Weights of a small encoder-decoder audio transcriber: encoder widths [128, 128, 128].
Rows from block 2 of the text decoder, named by matrix and row number. Rows with one number belong to one neuron. Each number is 128 + 24 x the weight over its row's rms, rounded and kept within 0 to 255. All counts start at 0. Numbers have three digits each. After the name is the row's rms in percent of the matrix's.
# gate: MLP gate (decoder.blocks.2.mlp.gate.weight, 336x128), inputs 0-42
# fc1: MLP up (decoder.blocks.2.mlp.fc1.weight, 336x128), inputs 0-42
# fc2: MLP down (decoder.blocks.2.mlp.fc2.weight, 128x336, transposed), outputs 0-42
gate.197 103:152133101117117131130150151114105125122138131117127128197134110173128127124125127115127144127128114120166176114197146085140109077
gate.198 101:101140131128151113113125140135088116099106145130092159112062128114164135114133126134116114162182118129160177166134102133115123140
gate.199 097:122125127153109148133127128127139095101147105144109133127128110052124106131128137201135160131125147075147128130089130131115128126
gate.200 095:104111127129115117128127124128147129129096118085131127124128125123126066143129137121131142132174127113134134103143139159111132113
gate.201 097:131134117135067181133126117157112124155119160160125123129160115116119192168181126163090124125092090110129138128154150136121147115
gate.202 088:103190137102087132126094180127138128117137198088109168180153105131131128120141177145136152073117115132135179128124119121098130128
gate.203 095:139127138135081127144169131118102082135130109043148163135124118110116173145117130124124090127134151154189100114140143154128146115
gate.204 093:128086117128144160128114117128108146139126090103108096128137129119104113137173132127189111143111100124135111140135111128102106149
gate.205 107:116112124096128115137182130131129126107140138118146091146125117121121109095130140078150129129130128131148128091132126109116143192
gate.206 090:132137125127153123156136131128115200161122111104138094092105130118126121127122099128111106128099119135132096105156126106079118128
gate.207 100:119132130119128129174138130099130093139061158126176132135119113197152141162146128128125128108121121133180142129141161123128164129
gate.208 098:127141131119056121144148122154121128155128125127130123128120139146135082126143130151125152119132141126131187089119121110157137131
gate.209 102:105093103100132118068206125130106137129175163119103147124130127125127132134135143138131136135127092137140185128126156117115146121
gate.210 094:135113129133115223125129120104127117144089100138154127128089147131143144142133126129153160126080144172128129144128099071108176089
gate.211 108:126113118122112128128129128131078130131127127128131133122128117127137122122127127128129156108120106118154129127121155151139161130
gate.212 102:126107127107129100126136106142126110134110123167153134130118112130122107137137148128152169176160159133128129092106121108131074225
gate.213 096:133129129128122119094097133092128128158133133161121128157129119131159067151160115128132121109092146128162125127152139117121173132
gate.214 098:142132132131127090117133127144115145110110127123155148115170128108143108139128155127125142119128135121148159146161086131173129187
gate.215 087:123128111121134183129140140139088128129127173104137134126136148141130127131104122179121128113109115141156138162171092145122132139
gate.216 100:122120170126116138207166099130126126139164103100114157147117138100129136127129161095123160119087110122116129160132118128132130130
gate.217 104:184153123126124145165123129129129171157127128149135128124115109153119164124141161133097136146152135133173127134153108108128140162
gate.218 103:152132122130104173108167144132128101128125118128173131128104125115126123136110089124118146141121123092121105160145072138189110111
gate.219 105:154140105129130102148163110135138135076123122127128126124095106108138117184106127128133131110155134102133132105147124092118151146
gate.220 100:129113127130127150117127140118112159128128134125106116110167130144144100164185132150125147122179129147121053135155132109116152126
gate.221 092:168129147124104182171138114128071130119097125125149113129155091142154164127156143165135121120201090138127142123119130103128116127
gate.222 105:228136121129118128119112163127106128115104144130157127134086124138128113148181123178125150130128094110158130097111123127108127129
gate.223 099:092116158103129115153144177185128145140145127132131134129121132173144124185108170130033120125091171112122126128126106122132124155
gate.224 093:101110132116089164132133126128126123135122110126161113136112147116169108138107102133151190137133084063158152119125112126143163096
gate.225 101:106099116129114103136102156147150137109117094196092128128129130118167091130128117169127125125129109089125104141107075141125152133
gate.226 100:150174122126121124133128151126133120127166127114132177113131131124144115146130126165166158109124121041090136133116161144146127107
gate.227 104:127107127132088154105133154119122163104134113186122138084126113107133131128135126132123128114128119120161106127178121154131205105
gate.228 109:062131137131116097122191131172124048127129130112132106133071128149125127124130065128130141133137153102113110116134119140141132149
gate.229 097:127104129115118117110153126128170206095168106122119128128088127137127108133200139113127120149131122128141129130122128200127125190
gate.230 109:085079131129116103129153120126115133155154120128127190152124103128136131152125126121153139087122144131138162140128128174082094124
gate.231 104:140128119129190168128124131122129147143128107129115132082128128178141117129152080122125130128132120111147167138139137124115185115
gate.232 111:116137124062118092157127118163171114127129127162140128103104120126119122119153128164125161119112115214133140148137122117128189145
gate.233 097:122112121140089117132107109129128127129128125144058145127131130123132174153128114130124171104139128117134129137152142153163127129
gate.234 099:132131128111108128126141116109120125138143141130116128144144105157072108127140122094131143117145162067129123161113142093085130152
gate.235 106:139104137163138109084129148130087138077125117098111159129128129129128097192125119215130161129129152127169101101122134112128172163
gate.236 098:106102127071093128137119097128128165128123126142122129113123088154148111166129119131129128135120124124114113182086130117169129160
gate.237 102:168067160131153118131106128110140126116079068129126106141123134151121074128119188116129141129161124128170156083090129127139133126
gate.238 103:128131142132113136174128125129116133199137145135069123131164136128114100131119137112128128112168122097120144128087132136166133133
gate.239 104:107111122126102155092102186111152128150130126156151127133103121145115102130173142134140133067099145154124148110131157135126156117
gate.240 105:111117154128128078112145122135136129183093060134142108090058083106159137085106103154127124081115142096132121114148127123119186128
gate.241 105:128098121120129133128149109128128128128120127192118133116107147140138086104156124130100128138203127075120130091170160121147141129
gate.242 108:113113135128075122124145119119138184144131125151122151117163147155120124127132113140118114131131118093128158111130193141175168130
gate.243 093:133124146093142126171131109141101172127129146114151077123129127138144125155125123142109123126113126119179119126118168137086124125
gate.244 098:141128158138123154144127113128095177125106057131124129137112113130119145174154157150131133097106127126127127164138116148101135101
gate.245 097:140127101144133154124129128165131050140121128120127160136103120101152127128132182157141116130131094121118154103090150133158103094
gate.246 103:113127110104168109123148121117115147130136118129121128102168159077139095116096127128192130099157130158126088131107129101121129182
gate.247 091:129141148128120117127126141153140094096121157102138131192185105128091114124127130132143185124121130135148130115151154121103100114
gate.248 099:128122124123116149072118091139127196128127122058098151103112120093152164132145113119136123147158117154159145093129103137127128111
gate.249 109:134083142124126122140147090135120157109094120114103130092126075127060127129136166122077176089161105126132128141149100110160137127
gate.250 097:127115138119132158129211128149147129142128158129130094174067107138132138119143142172153124153118135100168130094120096131082131110
gate.251 105:203091122128112126127125129087128127135125149129126127128128095134135085101151129130134135124127231130047125128149120124166163164
gate.252 094:127119126158107156086164123086194128136124131154094135111098135135112130158097126130131155099129122117184090127130138105137124127
gate.253 098:128093138066125118140090128128147127157063129071137140135112052116161118171156170128095144115108135088131136128116128124090085131
gate.254 096:144111080126127144138135136129133127127139128181162112127132129118135071121103146130118129136127143110139144153140110116160154124
gate.255 101:129127103101121135148174139112122122124135203114120139097125136122143066128128158132153118158126126134125116129097111138159125150
gate.256 100:135096173128146111073171122097133132127143103106086108086166148153067091117136128107146127125125126127138104129095126101083145128
gate.257 099:139132106128145137126133165124153147136150150107162127128126128146191151128166097088119156170130127129134118078123086126058182158
gate.258 101:167126128120114118123125110076174120178101148099153152128128130099133140097127096156125153120128149098156095097174115128105144132
gate.259 098:106048133134070128070124095102167127129082125114112123120124130081099134177158128127122182121131130105113099128151143122143126127
gate.260 097:119080117087116144133119127121127085121127098133164120138112135128119120088134108112173124119103128136129160090125089128051126123
gate.261 095:109152133084172118114127129096113095087136132109052135128135156180177126127133117101125139113126150135127128111139138124082133128
gate.262 101:141136123099127125153128144128142135088103181098115109072155133157132121149133107126128142143189119182130129145147125123119133119
gate.263 095:123092125144128147138163110131094126155128068195130143128125075110083062134126131168134106129113146129169138133126136136132164124
gate.264 109:165130126127094054112135159128109106108130140142141136158133111136126110164166159128096130143144121127130134125192107139140113125
gate.265 108:116149110127104173066118125158149123118088090130108129141133108165096124111137078113126150141145127106132174136148132065100118112
gate.266 096:118097148136096121095126144137130135156133140124103148128134099160110103112162123063118112133132152111123140108189140198132140190
gate.267 098:127137130129124128094129123183156107128123148102142116158135125113211133129135108143117092132155105121127121121175129176130113129
gate.268 098:096111123148120125144093149129106132124119121130128165120160136131104141150095108123128114117122130140119098120136128139082123107
gate.269 107:139123124092097100118151112144093135126116094128133151129125168134137081122135111127128163128151109124133115135148162108107129064
gate.270 090:126130146099101121146147157152162122149138149072065127137118093128097147125177164144150085105122127143129068103103164122127150128
gate.271 092:127116087133140153178131137113119145133122116103139137117136153078139131124080133131192129136129101121127114124078085108105128134
gate.272 101:132127128101117141065116169149137118147155120112127128139128149143127148128168128200158117071143128143130145115131121113124124122
gate.273 098:145166168088107128128128177109134113081131167105157131144086108123143139124125131102148163145126124160143128111120119137132135153
gate.274 100:129129128127147124134112124120116159110122116136114122146130085136144117134122128128134124125195129115130117189109102125179110147
gate.275 101:121118122134153153074130081160152127089127116114137120102163138121130146122111091113119164117127122113122092117169128069141143099
gate.276 102:148158128128105118085151122091135123079158114079125228092160204107128121129081140120127157127078137153155131140119140112130143130
gate.277 099:177102127115131144119148135169128144180129158130109133128067116141128180121127079134147105106148098137169118093092129117130129138
gate.278 101:120133101080112175136147156107114085128127130179148124046113137119092091115131131165148133140173157150129118116128128100157155129
gate.279 105:104118104124050095127131134123128132118119126179128115125131133148129126156159128128161146142147118088136135119107133123128148128
gate.280 089:117134230116028096128130128129090128144126164110132134131071122126108077174135109142141115134109134116161124116119110139121151128
gate.281 093:116153117120086175128129104135131138119097107142113095099108128128127096130159114120118126149112129160164129161142116116132143102
gate.282 097:129140131128080129141126120120161135125116145176165083126090120138140113150150142149090144121132156151126136112122116126126075141
gate.283 097:095128100127129114122128187161126135123169134113080137122141136104162141143134119129140170130113123139143082132143158105143169179
gate.284 093:208082130126127082130113135188138136169130129151122151122133125118129114135111134124153112164171126132109128125129131123107129106
gate.285 095:168129128125112130153166140070080121147132128131109131181125135128140111121145129164144072125094118110117102145124107135128098121
gate.286 098:126172086093144108115105174104136110086169167163106110140159129247116086073126079113145124076142124131109098102120158120126158181
fc1.197 095:129140167128130126176114119086130124145129155123097126111151111129125132086140126151130136084131143117137132108156108153159138111
fc1.198 100:140073124128127128129139128131114101120122103127128148136127174132120185120126138106127177108178108164112164127137135137132140128
fc1.199 100:160133130119118129072127109143128122125127183126127168133112126141123108144113130150128106113087136182104128182161156133146149091
fc1.200 099:135126115181124128128128057101122101107117056125148133123124190062075126134135129107115135129155103128080168160070139159127135160
fc1.201 109:093096087130118139133123144163169127129133144117112122144143107122136105130166170127129170161146107113126149102097107091155138169
fc1.202 092:193136144100128110139142128137133190131087125104133046121169128142108139125134108127187142118145130107158123127121037140116116128
fc1.203 095:174093133101123128132117133101131148180166130141171133121127112087128147074115135123139170128073066134129079100135151129123123144
fc1.204 097:100131128136091125145129156129104089111125151116142127117140103116111128168131131151123113147129122149130068133118170170129124124
fc1.205 106:129124076129119127126110151125124097109111115144126120044133137120134049165131105136145129185131129111128143125127151113153144126
fc1.206 093:123134115131093156112112156086145083122151092136173120149125127117082120092073127149148125121102131185128131117128127121132128097
fc1.207 101:128131139146158087133138131129136125088115104111101165180177155126128106127124129132127127111040161135097145138103104144107136111
fc1.208 094:128132172049177139136131112154124145125109121106127132111069104149135124160135099124127118126183120132131127099150153115182097154
fc1.209 108:132125111179165119159093132099152157106113119107127132128126076148133118147132162114128093126155128126127129129162127111174118121
fc1.210 098:162116150126120108190130143130089113128108128131147120182149123154078103130127130152146132128129064091129101139130109121087097129
fc1.211 102:087169138128131131126174095142164127097136149130115119127094129120129130155187140140113087143122129180128169143131170129128109114
fc1.212 092:128118110125067160125101131121144113129140108128153119132160128121103132119086104132152191123126133129184104091161169133130133138
fc1.213 095:170128132137152141103128143151164121134129132139164109150126127127109157128123133141123118129116125116123136113170129144081126136
fc1.214 096:127128130149124146145102178134217058131073131127108129146128122117131124157139137146128131197124137096193115120088121111161128129
fc1.215 097:130129111085224122133157124129109132137128088088173128120153124120172123129112128116131127129129102126105123164125128130098077139
fc1.216 106:133129114125127107167175128141124127116129130138175092129153129126158088162129155129208123122127135123116146132127115179105096153
fc1.217 103:128080127134105124148122110130137134093134117129125118132156162143128140106018179126196151114128134123130122153180098144132119121
fc1.218 103:131137142126119147157127126107121127110113125141164166150123124209142104151135121134204128129126135136134099092132095201128159130
fc1.219 102:117131137123116137142110134121158144129130171168065124128092127180155127168130170136112128124122108122144133172166140156113090135
fc1.220 107:195129096133096139146129131196138128169122105075093142135131117112085124118082138138128140127126126128141110156162114117169129167
fc1.221 100:104126126130130154085082161117141095093119098130130136138156082124128130121124126176129149128062123127125127129148104131149134150
fc1.222 101:132123108123150126125107139173138186195125131160131127191123121137139127112156147205077102149148154141106130113092126175169128117
fc1.223 093:132131123097118133111166106116125040160139101143141111127126174116140132094111137126135110098127150126131111088010082137129127136
fc1.224 093:127129170176137107118077122129143102107130105117170126128134128147108135135133098127125076135169164105127123099120124095133129128
fc1.225 098:131156129131109128127128137119133110110151129125128096139130128114130124143116130154153133141069128101137130130093132131132132049
fc1.226 099:146185114110115120125155157128132144128131138132136124121139141172135121136098129131123148104158114149142169076082124117134181106
fc1.227 109:114133127120150085152148132075123140122138128131154101129127090135125157084107141112087146167124127128106131119082135126128121159
fc1.228 100:145128195127159102128140142093129100104166134093133133126118122119165115086153130125127146089138160128181138120159145127124169116
fc1.229 100:114194127134139141124160121128146134133101157113080129085135129139114132199127129140206130123159130144124140068104135138103126161
fc1.230 106:139064129126135117139133132153119142128117115129062118149130117119123133082173142165139167169129084087163129135125128127111128109
fc1.231 107:109142104161081150125126127120115113154125135151143123172132081119130124105181127130134105133153129062141149119136129155100182129
fc1.232 101:179101145123135128091128115127145114096125117077138101118118168123159115125130137095143167092121148120154119122118047102130160148
fc1.233 102:121134101132128156102128145091128128113131130126117139127111127123125119135130139141139108122128227180144086104149092064139165111
fc1.234 097:127117130127127154154112130129134126129104105129138104164118130167129112077164126127122131130110128116081117123141132133111114117
fc1.235 096:128111119128172124125111082180163159108122125122138082131134178123136123115137125060096117123123110121149132112117137100136128130
fc1.236 100:135132109125101063162122126156142125060130131132099164113190128128147138108092131174114130141132126137129143121161134123136133121
fc1.237 094:130141112117146103165127130074041115143115133150103128128124127133122149092131103158129085114129137127086083141164109157130139117
fc1.238 103:125172152128058129136128064134127090115129128157179125091147126085146124133182138130136087151129157139149108074112125134127090127
fc1.239 107:120144124151120136144153140148133128128167198100167121116120126157097105135131142117138123120117126117139134136110145124127105123
fc1.240 097:119076108130132131122121135144104117142128118117124128132128129151114149103119143156119128123085136135090134127104127128126123126
fc1.241 097:136129139124111162089162181174127094148131128173102147125127112087114126157148131127140105158119055131137105112138152129130118182
fc1.242 111:128119134138146147140116105114131144130102118143135129129018136128134119125096135130145135083138123162153095112148155124124138122
fc1.243 093:126174173162121162169109135124134116173182116132149127128125119138125118138116131120130129118119104149120098105129106156136125112
fc1.244 099:129125125136118133119127148135128124138129137113070150125126091186082128136087140172132121117128168184123161141151142127120107090
fc1.245 094:190154142128127053108132108088127126161097067122160128138105144114130127117148110115122120138165113113134124124114123128161127151
fc1.246 093:127143129130077124129122129124134119134061134126134157140099141151129131178118116177128127104121127119115155113123121119120125153
fc1.247 096:162134131081141113102128129129185141137131144093130098167128129124134126143128129171118159094056150175124121133137129113084128128
fc1.248 098:141114131131124155149125141099089128169110135169167085131088128117154118173138145136168120043118119189100111128122130097126123129
fc1.249 112:105167093124117112144107115140111119099135052127120112132138129102160132114156131144127128173131146128116128127121109115159124135
fc1.250 097:137152138162130133125138136081158134131096126154128161112166084131041144125057116103142134106129136116119120133128151111139130131
fc1.251 102:032130143122135121135142181135135201109157123137128115143110133119139125126127123114173114128103128128127071121075130126136102133
fc1.252 101:134183131127143138145116126141128164146088123108151131152130239139146174128155137129120152171114127096124152120134129123148127129
fc1.253 092:119141134078142103116136157150118126150128104150206134126104165135178058155133155134130139131121124126145129147085154087129116127
fc1.254 096:101143089081136160152144151163120116134134090130135157128088210163145120128135122143144096201101129126116128086127093110121107127
fc1.255 106:133174115131117143127137128161064128120157091137109132115151135147128104116091130152125179123112120112093108168132121125181061117
fc1.256 088:110160101137073130109112129142126138146128125120171110096135092128124128134095138136137127113132106204081152110146128146123136125
fc1.257 092:129112128130131127193133120151108113136082116137154128120110129125128058143131149129129106153169052128129162133124127110148129114
fc1.258 110:093208096123120128118128137101119132095131127168104095132090170158141109110162122152137130174081130066116110120155167161163122143
fc1.259 096:126104126128105132150139082133128131154131105156146144109103093125140160091161130109096129127176135128117114134143127127131128070
fc1.260 104:127119141128119118168128119100092144133138133084133129124131166122122122113116124123203099134116123129125107132087143126129086125
fc1.261 096:126137126118077141099131156081118131113134128096115136137123117071099112142124130135126119139101198115136174170112123153157148164
fc1.262 100:180122128106129128179119155148137204123167097149128133129185131169078115110114129091134104122115112127129146156117124128152161125
fc1.263 089:138133114191128141138139080140151133151130135124114134151103127070116113119072126090132126078114129132132124199127108111121070105
fc1.264 106:139129114099077130116115124099144115157089140148119131146135118140134106084118168123136160128124129120129171125101119122120158098
fc1.265 101:132052135120131127128095090112131123167143076108129122104125095100126102132134112157109124133140110135122157112121119133167114138
fc1.266 100:185126124162139047172139111127111103131115108131121136155134131148169128161118128127175157117114130118132162128122123132101148126
fc1.267 087:165169114152126106126108094109099092128141146124122126125184129132114148128126144161132126144143145117141084115128127101140138085
fc1.268 100:134132093129085128115132118059088118125102125164133133101117131120124089145145129142105128170137205128113145130128131156150124072
fc1.269 104:120128176099119099114157122124167122107126140092163111152143124110118125106118128161137138139106127105142099102112129121126136105
fc1.270 096:128105133155137136136121128111120131121131110126137093117144138139172130128111127095131144114120126071141127151135088119134125078
fc1.271 094:130153130149089115128125134078140128134131118066135126151134127125118122148134190108131111115129130114119115106137124172155118155
fc1.272 099:127142125129107126090129178174164128133190132075146094102093128099128128126195127067128114120130129174123076127102122103127133184
fc1.273 097:120136145126133108128109132149179144125122140165127126127084121097127126145123132126139130123127105117134076128169070130128129115
fc1.274 108:182121135130135140119132094166130128103146159123122130155116128177086139154126138128124115073186127126163118132197082117139168158
fc1.275 100:118119129107130155109141076139101226125110113128131120041172136163138147126131109129126150115122129061116127143131101093074130122
fc1.276 109:143145128208190131140101131121152079155070155123156119132119108129103126173123125117126129124170141119128092126138104142128125125
fc1.277 088:128123119109129126152120129116127098117084128120154128120129134126131104090117137129125152118098129169120140130131131129209120132
fc1.278 098:128098105128140127184126106163111135126157135118126127128110134103218115125128073141150122114106130128115049133114132129128139103
fc1.279 112:154094116141155106102169154177093133167128132127124150156118122120118128201123131164169130101128130167141086139099134118098124114
fc1.280 098:121123124129110130149126127160161130127129117121101121133124130100087100127138132085128131152125078128158137125201124129146128160
fc1.281 094:122117148180129114099125124129126168117095121131066125057132136125141147137124144104144171164124129129093082133115172127173126128
fc1.282 098:123139128127129134085141150111157127129130160137136117087123166150133111147161141124133122127123114131128130119125140182091125099
fc1.283 101:129177131165124204134134078129176155118128127195160120129127123137130131126072133126129148068095142128131101167056116129151146130
fc1.284 095:122128123135121113129171176150118152131142087130210133132114128120125162129139183131114116120121129125150101130106097128139124112
fc1.285 102:117148063133110060115132147076118151094149101105122111131128186139131128150046124127155118103128142154164128151168077115095164133
fc1.286 103:118116133126169093122129094115149155125128078120127122139123144137124119126130137093133107117140106142132088126129159122129116131
fc2.197 103:128132132103133125119085109136110177051116130135130126132159142132143160140097138133140138188125120141178132112119135124120130087
fc2.198 105:128136137129068189098123125125127146076121138132130075096126147127125159133190126130089130106126082141128090122148169106117129117
fc2.199 106:119119129124095130139121115118153131104099108120132058142151166093166101128116142087108119149132118124088059115100094136102088130
fc2.200 104:120125125137099128125133110124122218173131141122139143117129143129137128127071131145130151116098128130179061113161137136098130098
fc2.201 103:125163137106109093113145123126133141144118112131130130157128156139128125137130111181122133130145075112111138138080173137122156094
fc2.202 087:091127140145126166159158135118110162140105118132129146138093128138103128126121162152072113137183162109126129147175127125125126119
fc2.203 098:142124119113129128170084160130140140118056127127138133122133086195137128166153092107118073119153116096116158109134136059131132135
fc2.204 089:168136151142121144129131099144091137162125097142140121128145124127135169137134111118144171111127099122042099140129121134150121127
fc2.205 110:136152126144146098129123101129097172122148132130129109130130122128168138098129140126106127126077129138120169134132126128127121169
fc2.206 105:139121156133128170133131127130138124139097130137112117104156128144138084136131149134109131132128097126132146083146123140114120189
fc2.207 099:136129152128099141133117125186176127132145133136133083127123129077120121137124148121105127122112062128152129157129150112133090114
fc2.208 098:088144112128067092100130091151121148130133138150129138112131105120098074158046127131131115139118128149172134120118124164123126127
fc2.209 108:173113128109129132115138117129137137130125126137153122127154149098131127082096082140128074154129109103183158123138121178126170124
fc2.210 095:129133088125193138079114157147138167130069124139095152107113103105152145106104128146109070117089103114128163096145094127131124154
fc2.211 099:114154130126124111119147128107122139128129145134173159076140102128084118084163077128149112117129146106103136163134140137143111154
fc2.212 095:128129130122124124143141137133128126119128124125128111138128141135129116103128151097130134127191093182132137153107130112130130127
fc2.213 098:134127157137114117129128114110130148124136128140140120133134128135122130149164120139115125129132114121135128147064140105121129148
fc2.214 097:178148147122145128115095092116089162159151133151097100105133128134132132136147152127144122129123117138127111104129122107137143111
fc2.215 096:173133128128069149128128118148211127175135130180131139110117118084200129110074116128173128083118158113101101132129114130133142135
fc2.216 103:134085135127144162091114126125162096127094111128132105128111135133181137151117148119127219143127128078126117128112136112127101124
fc2.217 106:135165124131119134097101137127144118158101169145130169126098149129152102151127169128105100129125158124131167167095163197122068149
fc2.218 108:128134120128119149102116130124094124170128130131151144143128136110158113156143111152129126087136123113130086103123125161130121090
fc2.219 103:156129131130125133108144131126138129093117136093133125129119139094062141094115124092107119127187115189134099092114119118114120183
fc2.220 099:146172132136127114129135126092128113120093142191114124108130131077112108127177129128117129118090131117134084114141102164125133129
fc2.221 098:124158130116130128158089173134131108128075071127180145153124120170133126135138101146091090130162129106116127113160140124132134128
fc2.222 099:148136145144144150169119065127096130096117188119129145126120091132120080127151133129151128037119153124120091131106121092126112171
fc2.223 092:129128204104129115123131121138121160132128165136128149121125038108164141073154114139115141127158134131136107218137172139133144128
fc2.224 092:128135130074149110131130110122125137156137134096115165151116129117128101071126144154137101136092139128096121101130152148137089118
fc2.225 099:135111161142136128140125124127123160154118131093124125158132146163095098162130111138107158113130131127118129129103123112129105108
fc2.226 091:122128123128094153096147127217130150138173147137107115134117136109112165121117127135124100123140098147098131118139128120111128142
fc2.227 108:127115078131143094121122133128205134156098147090112165139085130159137144115077129147127128160110128142121186126121106130171091135
fc2.228 101:128142150139087122138147086102128108123131125151054130180132129143134128125082154115143177114108117095144190129150137133108137165
fc2.229 102:131095138076131140125155126114160171118162076128157117120129150128140129105109130137097186132135138122119108143132128125159143053
fc2.230 101:127148076130091135156125118177171107164110100132147112166134124161152131121141113106115132156128127176150120106129149155149143118
fc2.231 107:128159103113122109113128171128137113136208145112122119125116144134096130099127105121122147127122135153117117120137117083129145140
fc2.232 095:127128134088130124114133140131139145158132144129131130134085095132135122129126095144111142108127106128109126162129124110195106136
fc2.233 112:161111128150128118114089128131125128132127124098092074144127129147140121133130120132195149110142116117119136186149163117109078114
fc2.234 097:144132072131167140148137104138075131123141128113125174102222125126104151111119132107123138115106096131114122176124107136098126138
fc2.235 100:138128152138129124164120178150121150129148129131106097143135129112130124115146108134147149128116126109149112115121106128137166107
fc2.236 102:085105124140128171170153160143129125134128134128146139128080143092128137105105130101107143112146123161144133112118107106121149135
fc2.237 097:116143125111124101116097130158130129125126076154129081121145127127148115131125131069145124126139131128097199069123112135133144110
fc2.238 103:125128162109130133123084137080143128186133158128074171132072127116128087089072117100120135125091158108113132154144123136105139156
fc2.239 102:143100079129129132125137121090126163123127131127095121128112139129133138132123163134074131136085129130192128131102110104169084150
fc2.240 103:128090133130154155135137140129117120126108127100131134108122124134140136131136128130119106155137122195152103129130098107106118109
fc2.241 104:109162148128143122210129088165093180141137150109122111114159143174127140129131121132152124130099209138139129138117129117094159126
fc2.242 108:128114108130168082129128128145172158103139124122125128121126136087149126145110156077125124143064172128084118200165128097154131128
fc2.243 096:122099127094110074088100127167145135075127120148130127143140130128130128129132187119102124140120074127144111139089175133124128126
fc2.244 107:116130128141132101128144138120175100120126119188137117185166129048121132117131074110151128124128145127152165150124115152127128124
fc2.245 098:115141097131126156146129130166128148112127128156124128133129076117129175117111177132137124139131207146129134140163130129149127107
fc2.246 098:130107127167157134154124153106125140124169104146094116085133123138117130129143198119122150151193116164129099136135107060118114102
fc2.247 101:134089060125100130118133134128128129132051088126128135101105144128121094119120106134081136131161180128146131066110118128134150133
fc2.248 098:114082146130127129135126136144135109123167137130126121130079126131155179115115114125079101164128105086209093127127128170134131131
fc2.249 107:114128130124041139156134122130123127128122110089129095164096121124166130125137130092167103148159127117147089133141124165128158092
fc2.250 098:070176133128099134060126154121093141157126124154154133137108127062078186114108117138149089192136119150118129126100137128122098165
fc2.251 094:160113114104128128132168126155128092145122106176108128151063131135107160132140164145088146111127132127111200112094119153085155135
fc2.252 092:140122160123104133123121153132100128131129128137145141142102117159120130137126132147086126075163121148138118168150080131167119141
fc2.253 094:132127103107133176128115129128152090122129188127128144204101115127129107191160137117135148126120146121094122119121141113093129090
fc2.254 095:123149156143156068128168064161090127152128178149140139098146173130083166130114124139162131131118123130102138106093135128076106131
fc2.255 100:101126152106127134117120137117098147134156128126201130127161126161129125119186130120130101088128137138102144126124124124131139117
fc2.256 098:129161187155118131139126171112110128088122148176125143143132179115129153126106146131156095117139131151128082125121082125153127128
fc2.257 085:131135127135129160049137149148128101088141157116108139138109141124125159116126147127107117128102136116098052129120096104133120129
fc2.258 108:152090144135110124157126110149094132129130119185125102123129126084102097199081085122162132111128156121108130131164130127183138137
fc2.259 102:117133129127143130202127121119162127128139141071125128091123101129099169129068149100095089087121104120177128124142170115113138146
fc2.260 104:130128125098125129120124139112125168145141133193132126141128145116126129127120135147129055117179163129082111121130104124214115129
fc2.261 095:128124128149148115131129111112066139122149206116127127137136128143131147159119107140079116161124155137130122133140174132095154121
fc2.262 100:126141107128132118129128098128179125128117131155124129149143104145183131136130126141149129156134137123118100097135143124083120134
fc2.263 095:122154125128133095139128113125130123111060142130139148147119116200121170091122127158145149114131137128030159114147128129145113096
fc2.264 115:125090156142162134133142104122135120118131121190129164095160113124122151116150118134157058128143158164114095128078144130128064098
fc2.265 101:166128110117119137128166129128123135134123142104146128166172129125079121127171154147136125122150133131144117120125091123115124128
fc2.266 100:104128133127117206154096075094129128138105127157126170126106133128108103117135128103049113127122058109108081106129124129103120124
fc2.267 091:129119138118146118134178137137135173118120060123164123140118119116106127137145128098164176118161132137115128128177125136125097069
fc2.268 103:127148148130211115136161127128131104136100119122064129129122111128137148134134123146198129129057137143166112133162154128099117145
fc2.269 112:102121168127139183112128134141102144150120133101137121114098158090095129143150135160127085127163099123092131137130119126118097140
fc2.270 091:129161130136161179137125127214128123115157128127114133122104114099160111127102118101141125120127136153101129136108129142125135171
fc2.271 097:119124153167134078141139143114137129113060149120121136130133135134142081109120119138095130116129132153108094065142135153126128122
fc2.272 094:126117094164128113154127068125091120134128149142098146128159131100115122101152120170049169102153124134125129130129118127161141128
fc2.273 091:114127130129115145128128104117116123154131151129113126157139154157138135123127126145132101109121128164152141125111128170022153190
fc2.274 107:140131123117083099121122127121152128145169090124130129160179107149171133137122119131150124114131095137101114112095161130114205133
fc2.275 101:128183097090150124159108123122143093157158148129121098180127130126124174122135169145116125139124105162116150139178158129105136176
fc2.276 111:136102125094107130118159145132111180128138059127125135114129136120128146130093144135138114137031127134130137144109124124165121120
fc2.277 094:126126156132149135109124134125128146094187123127128126123170139161079130128131181117132134146129154099154125108133137128097081117
fc2.278 096:132161114180142117122135113130104110141132157142145110108097134079101137128083128149073145109123139133139116139175198124088140157
fc2.279 109:157140197153160131128099125114127122127162127154064147127128106118120116154118185144141155118130128180129121123179150101145095143
fc2.280 096:165124115119121187094107143129129140172109118172132105158118175117128121159137155135129113130095117111128054103102114156103128128
fc2.281 096:118118107126124166141127073109110139152137098146141168146128128142135124079109128119129090127139154132128130137120094153125132124
fc2.282 100:149149163138128160130128145140067126070150134094086151126151146102080120120092126115123131137117129184128122117132119116123192107
fc2.283 105:127101165106196086135095145149130135126096134116125107127133147134173090129152104150206135137115076134132190135087118156141126131
fc2.284 096:101100154119159126135141123128155127131145139126137099119115136106125115125168128142114157138127149128123129141131160142086107152
fc2.285 104:127130119151150131133131096144122129126116136183105133134137128156111127112135127139092100147130130127132130110125142122097116126
fc2.286 097:134115127113121211128106183129110117187087140140146151126142108130123154137129130142113132092158137089128141123124070112125148134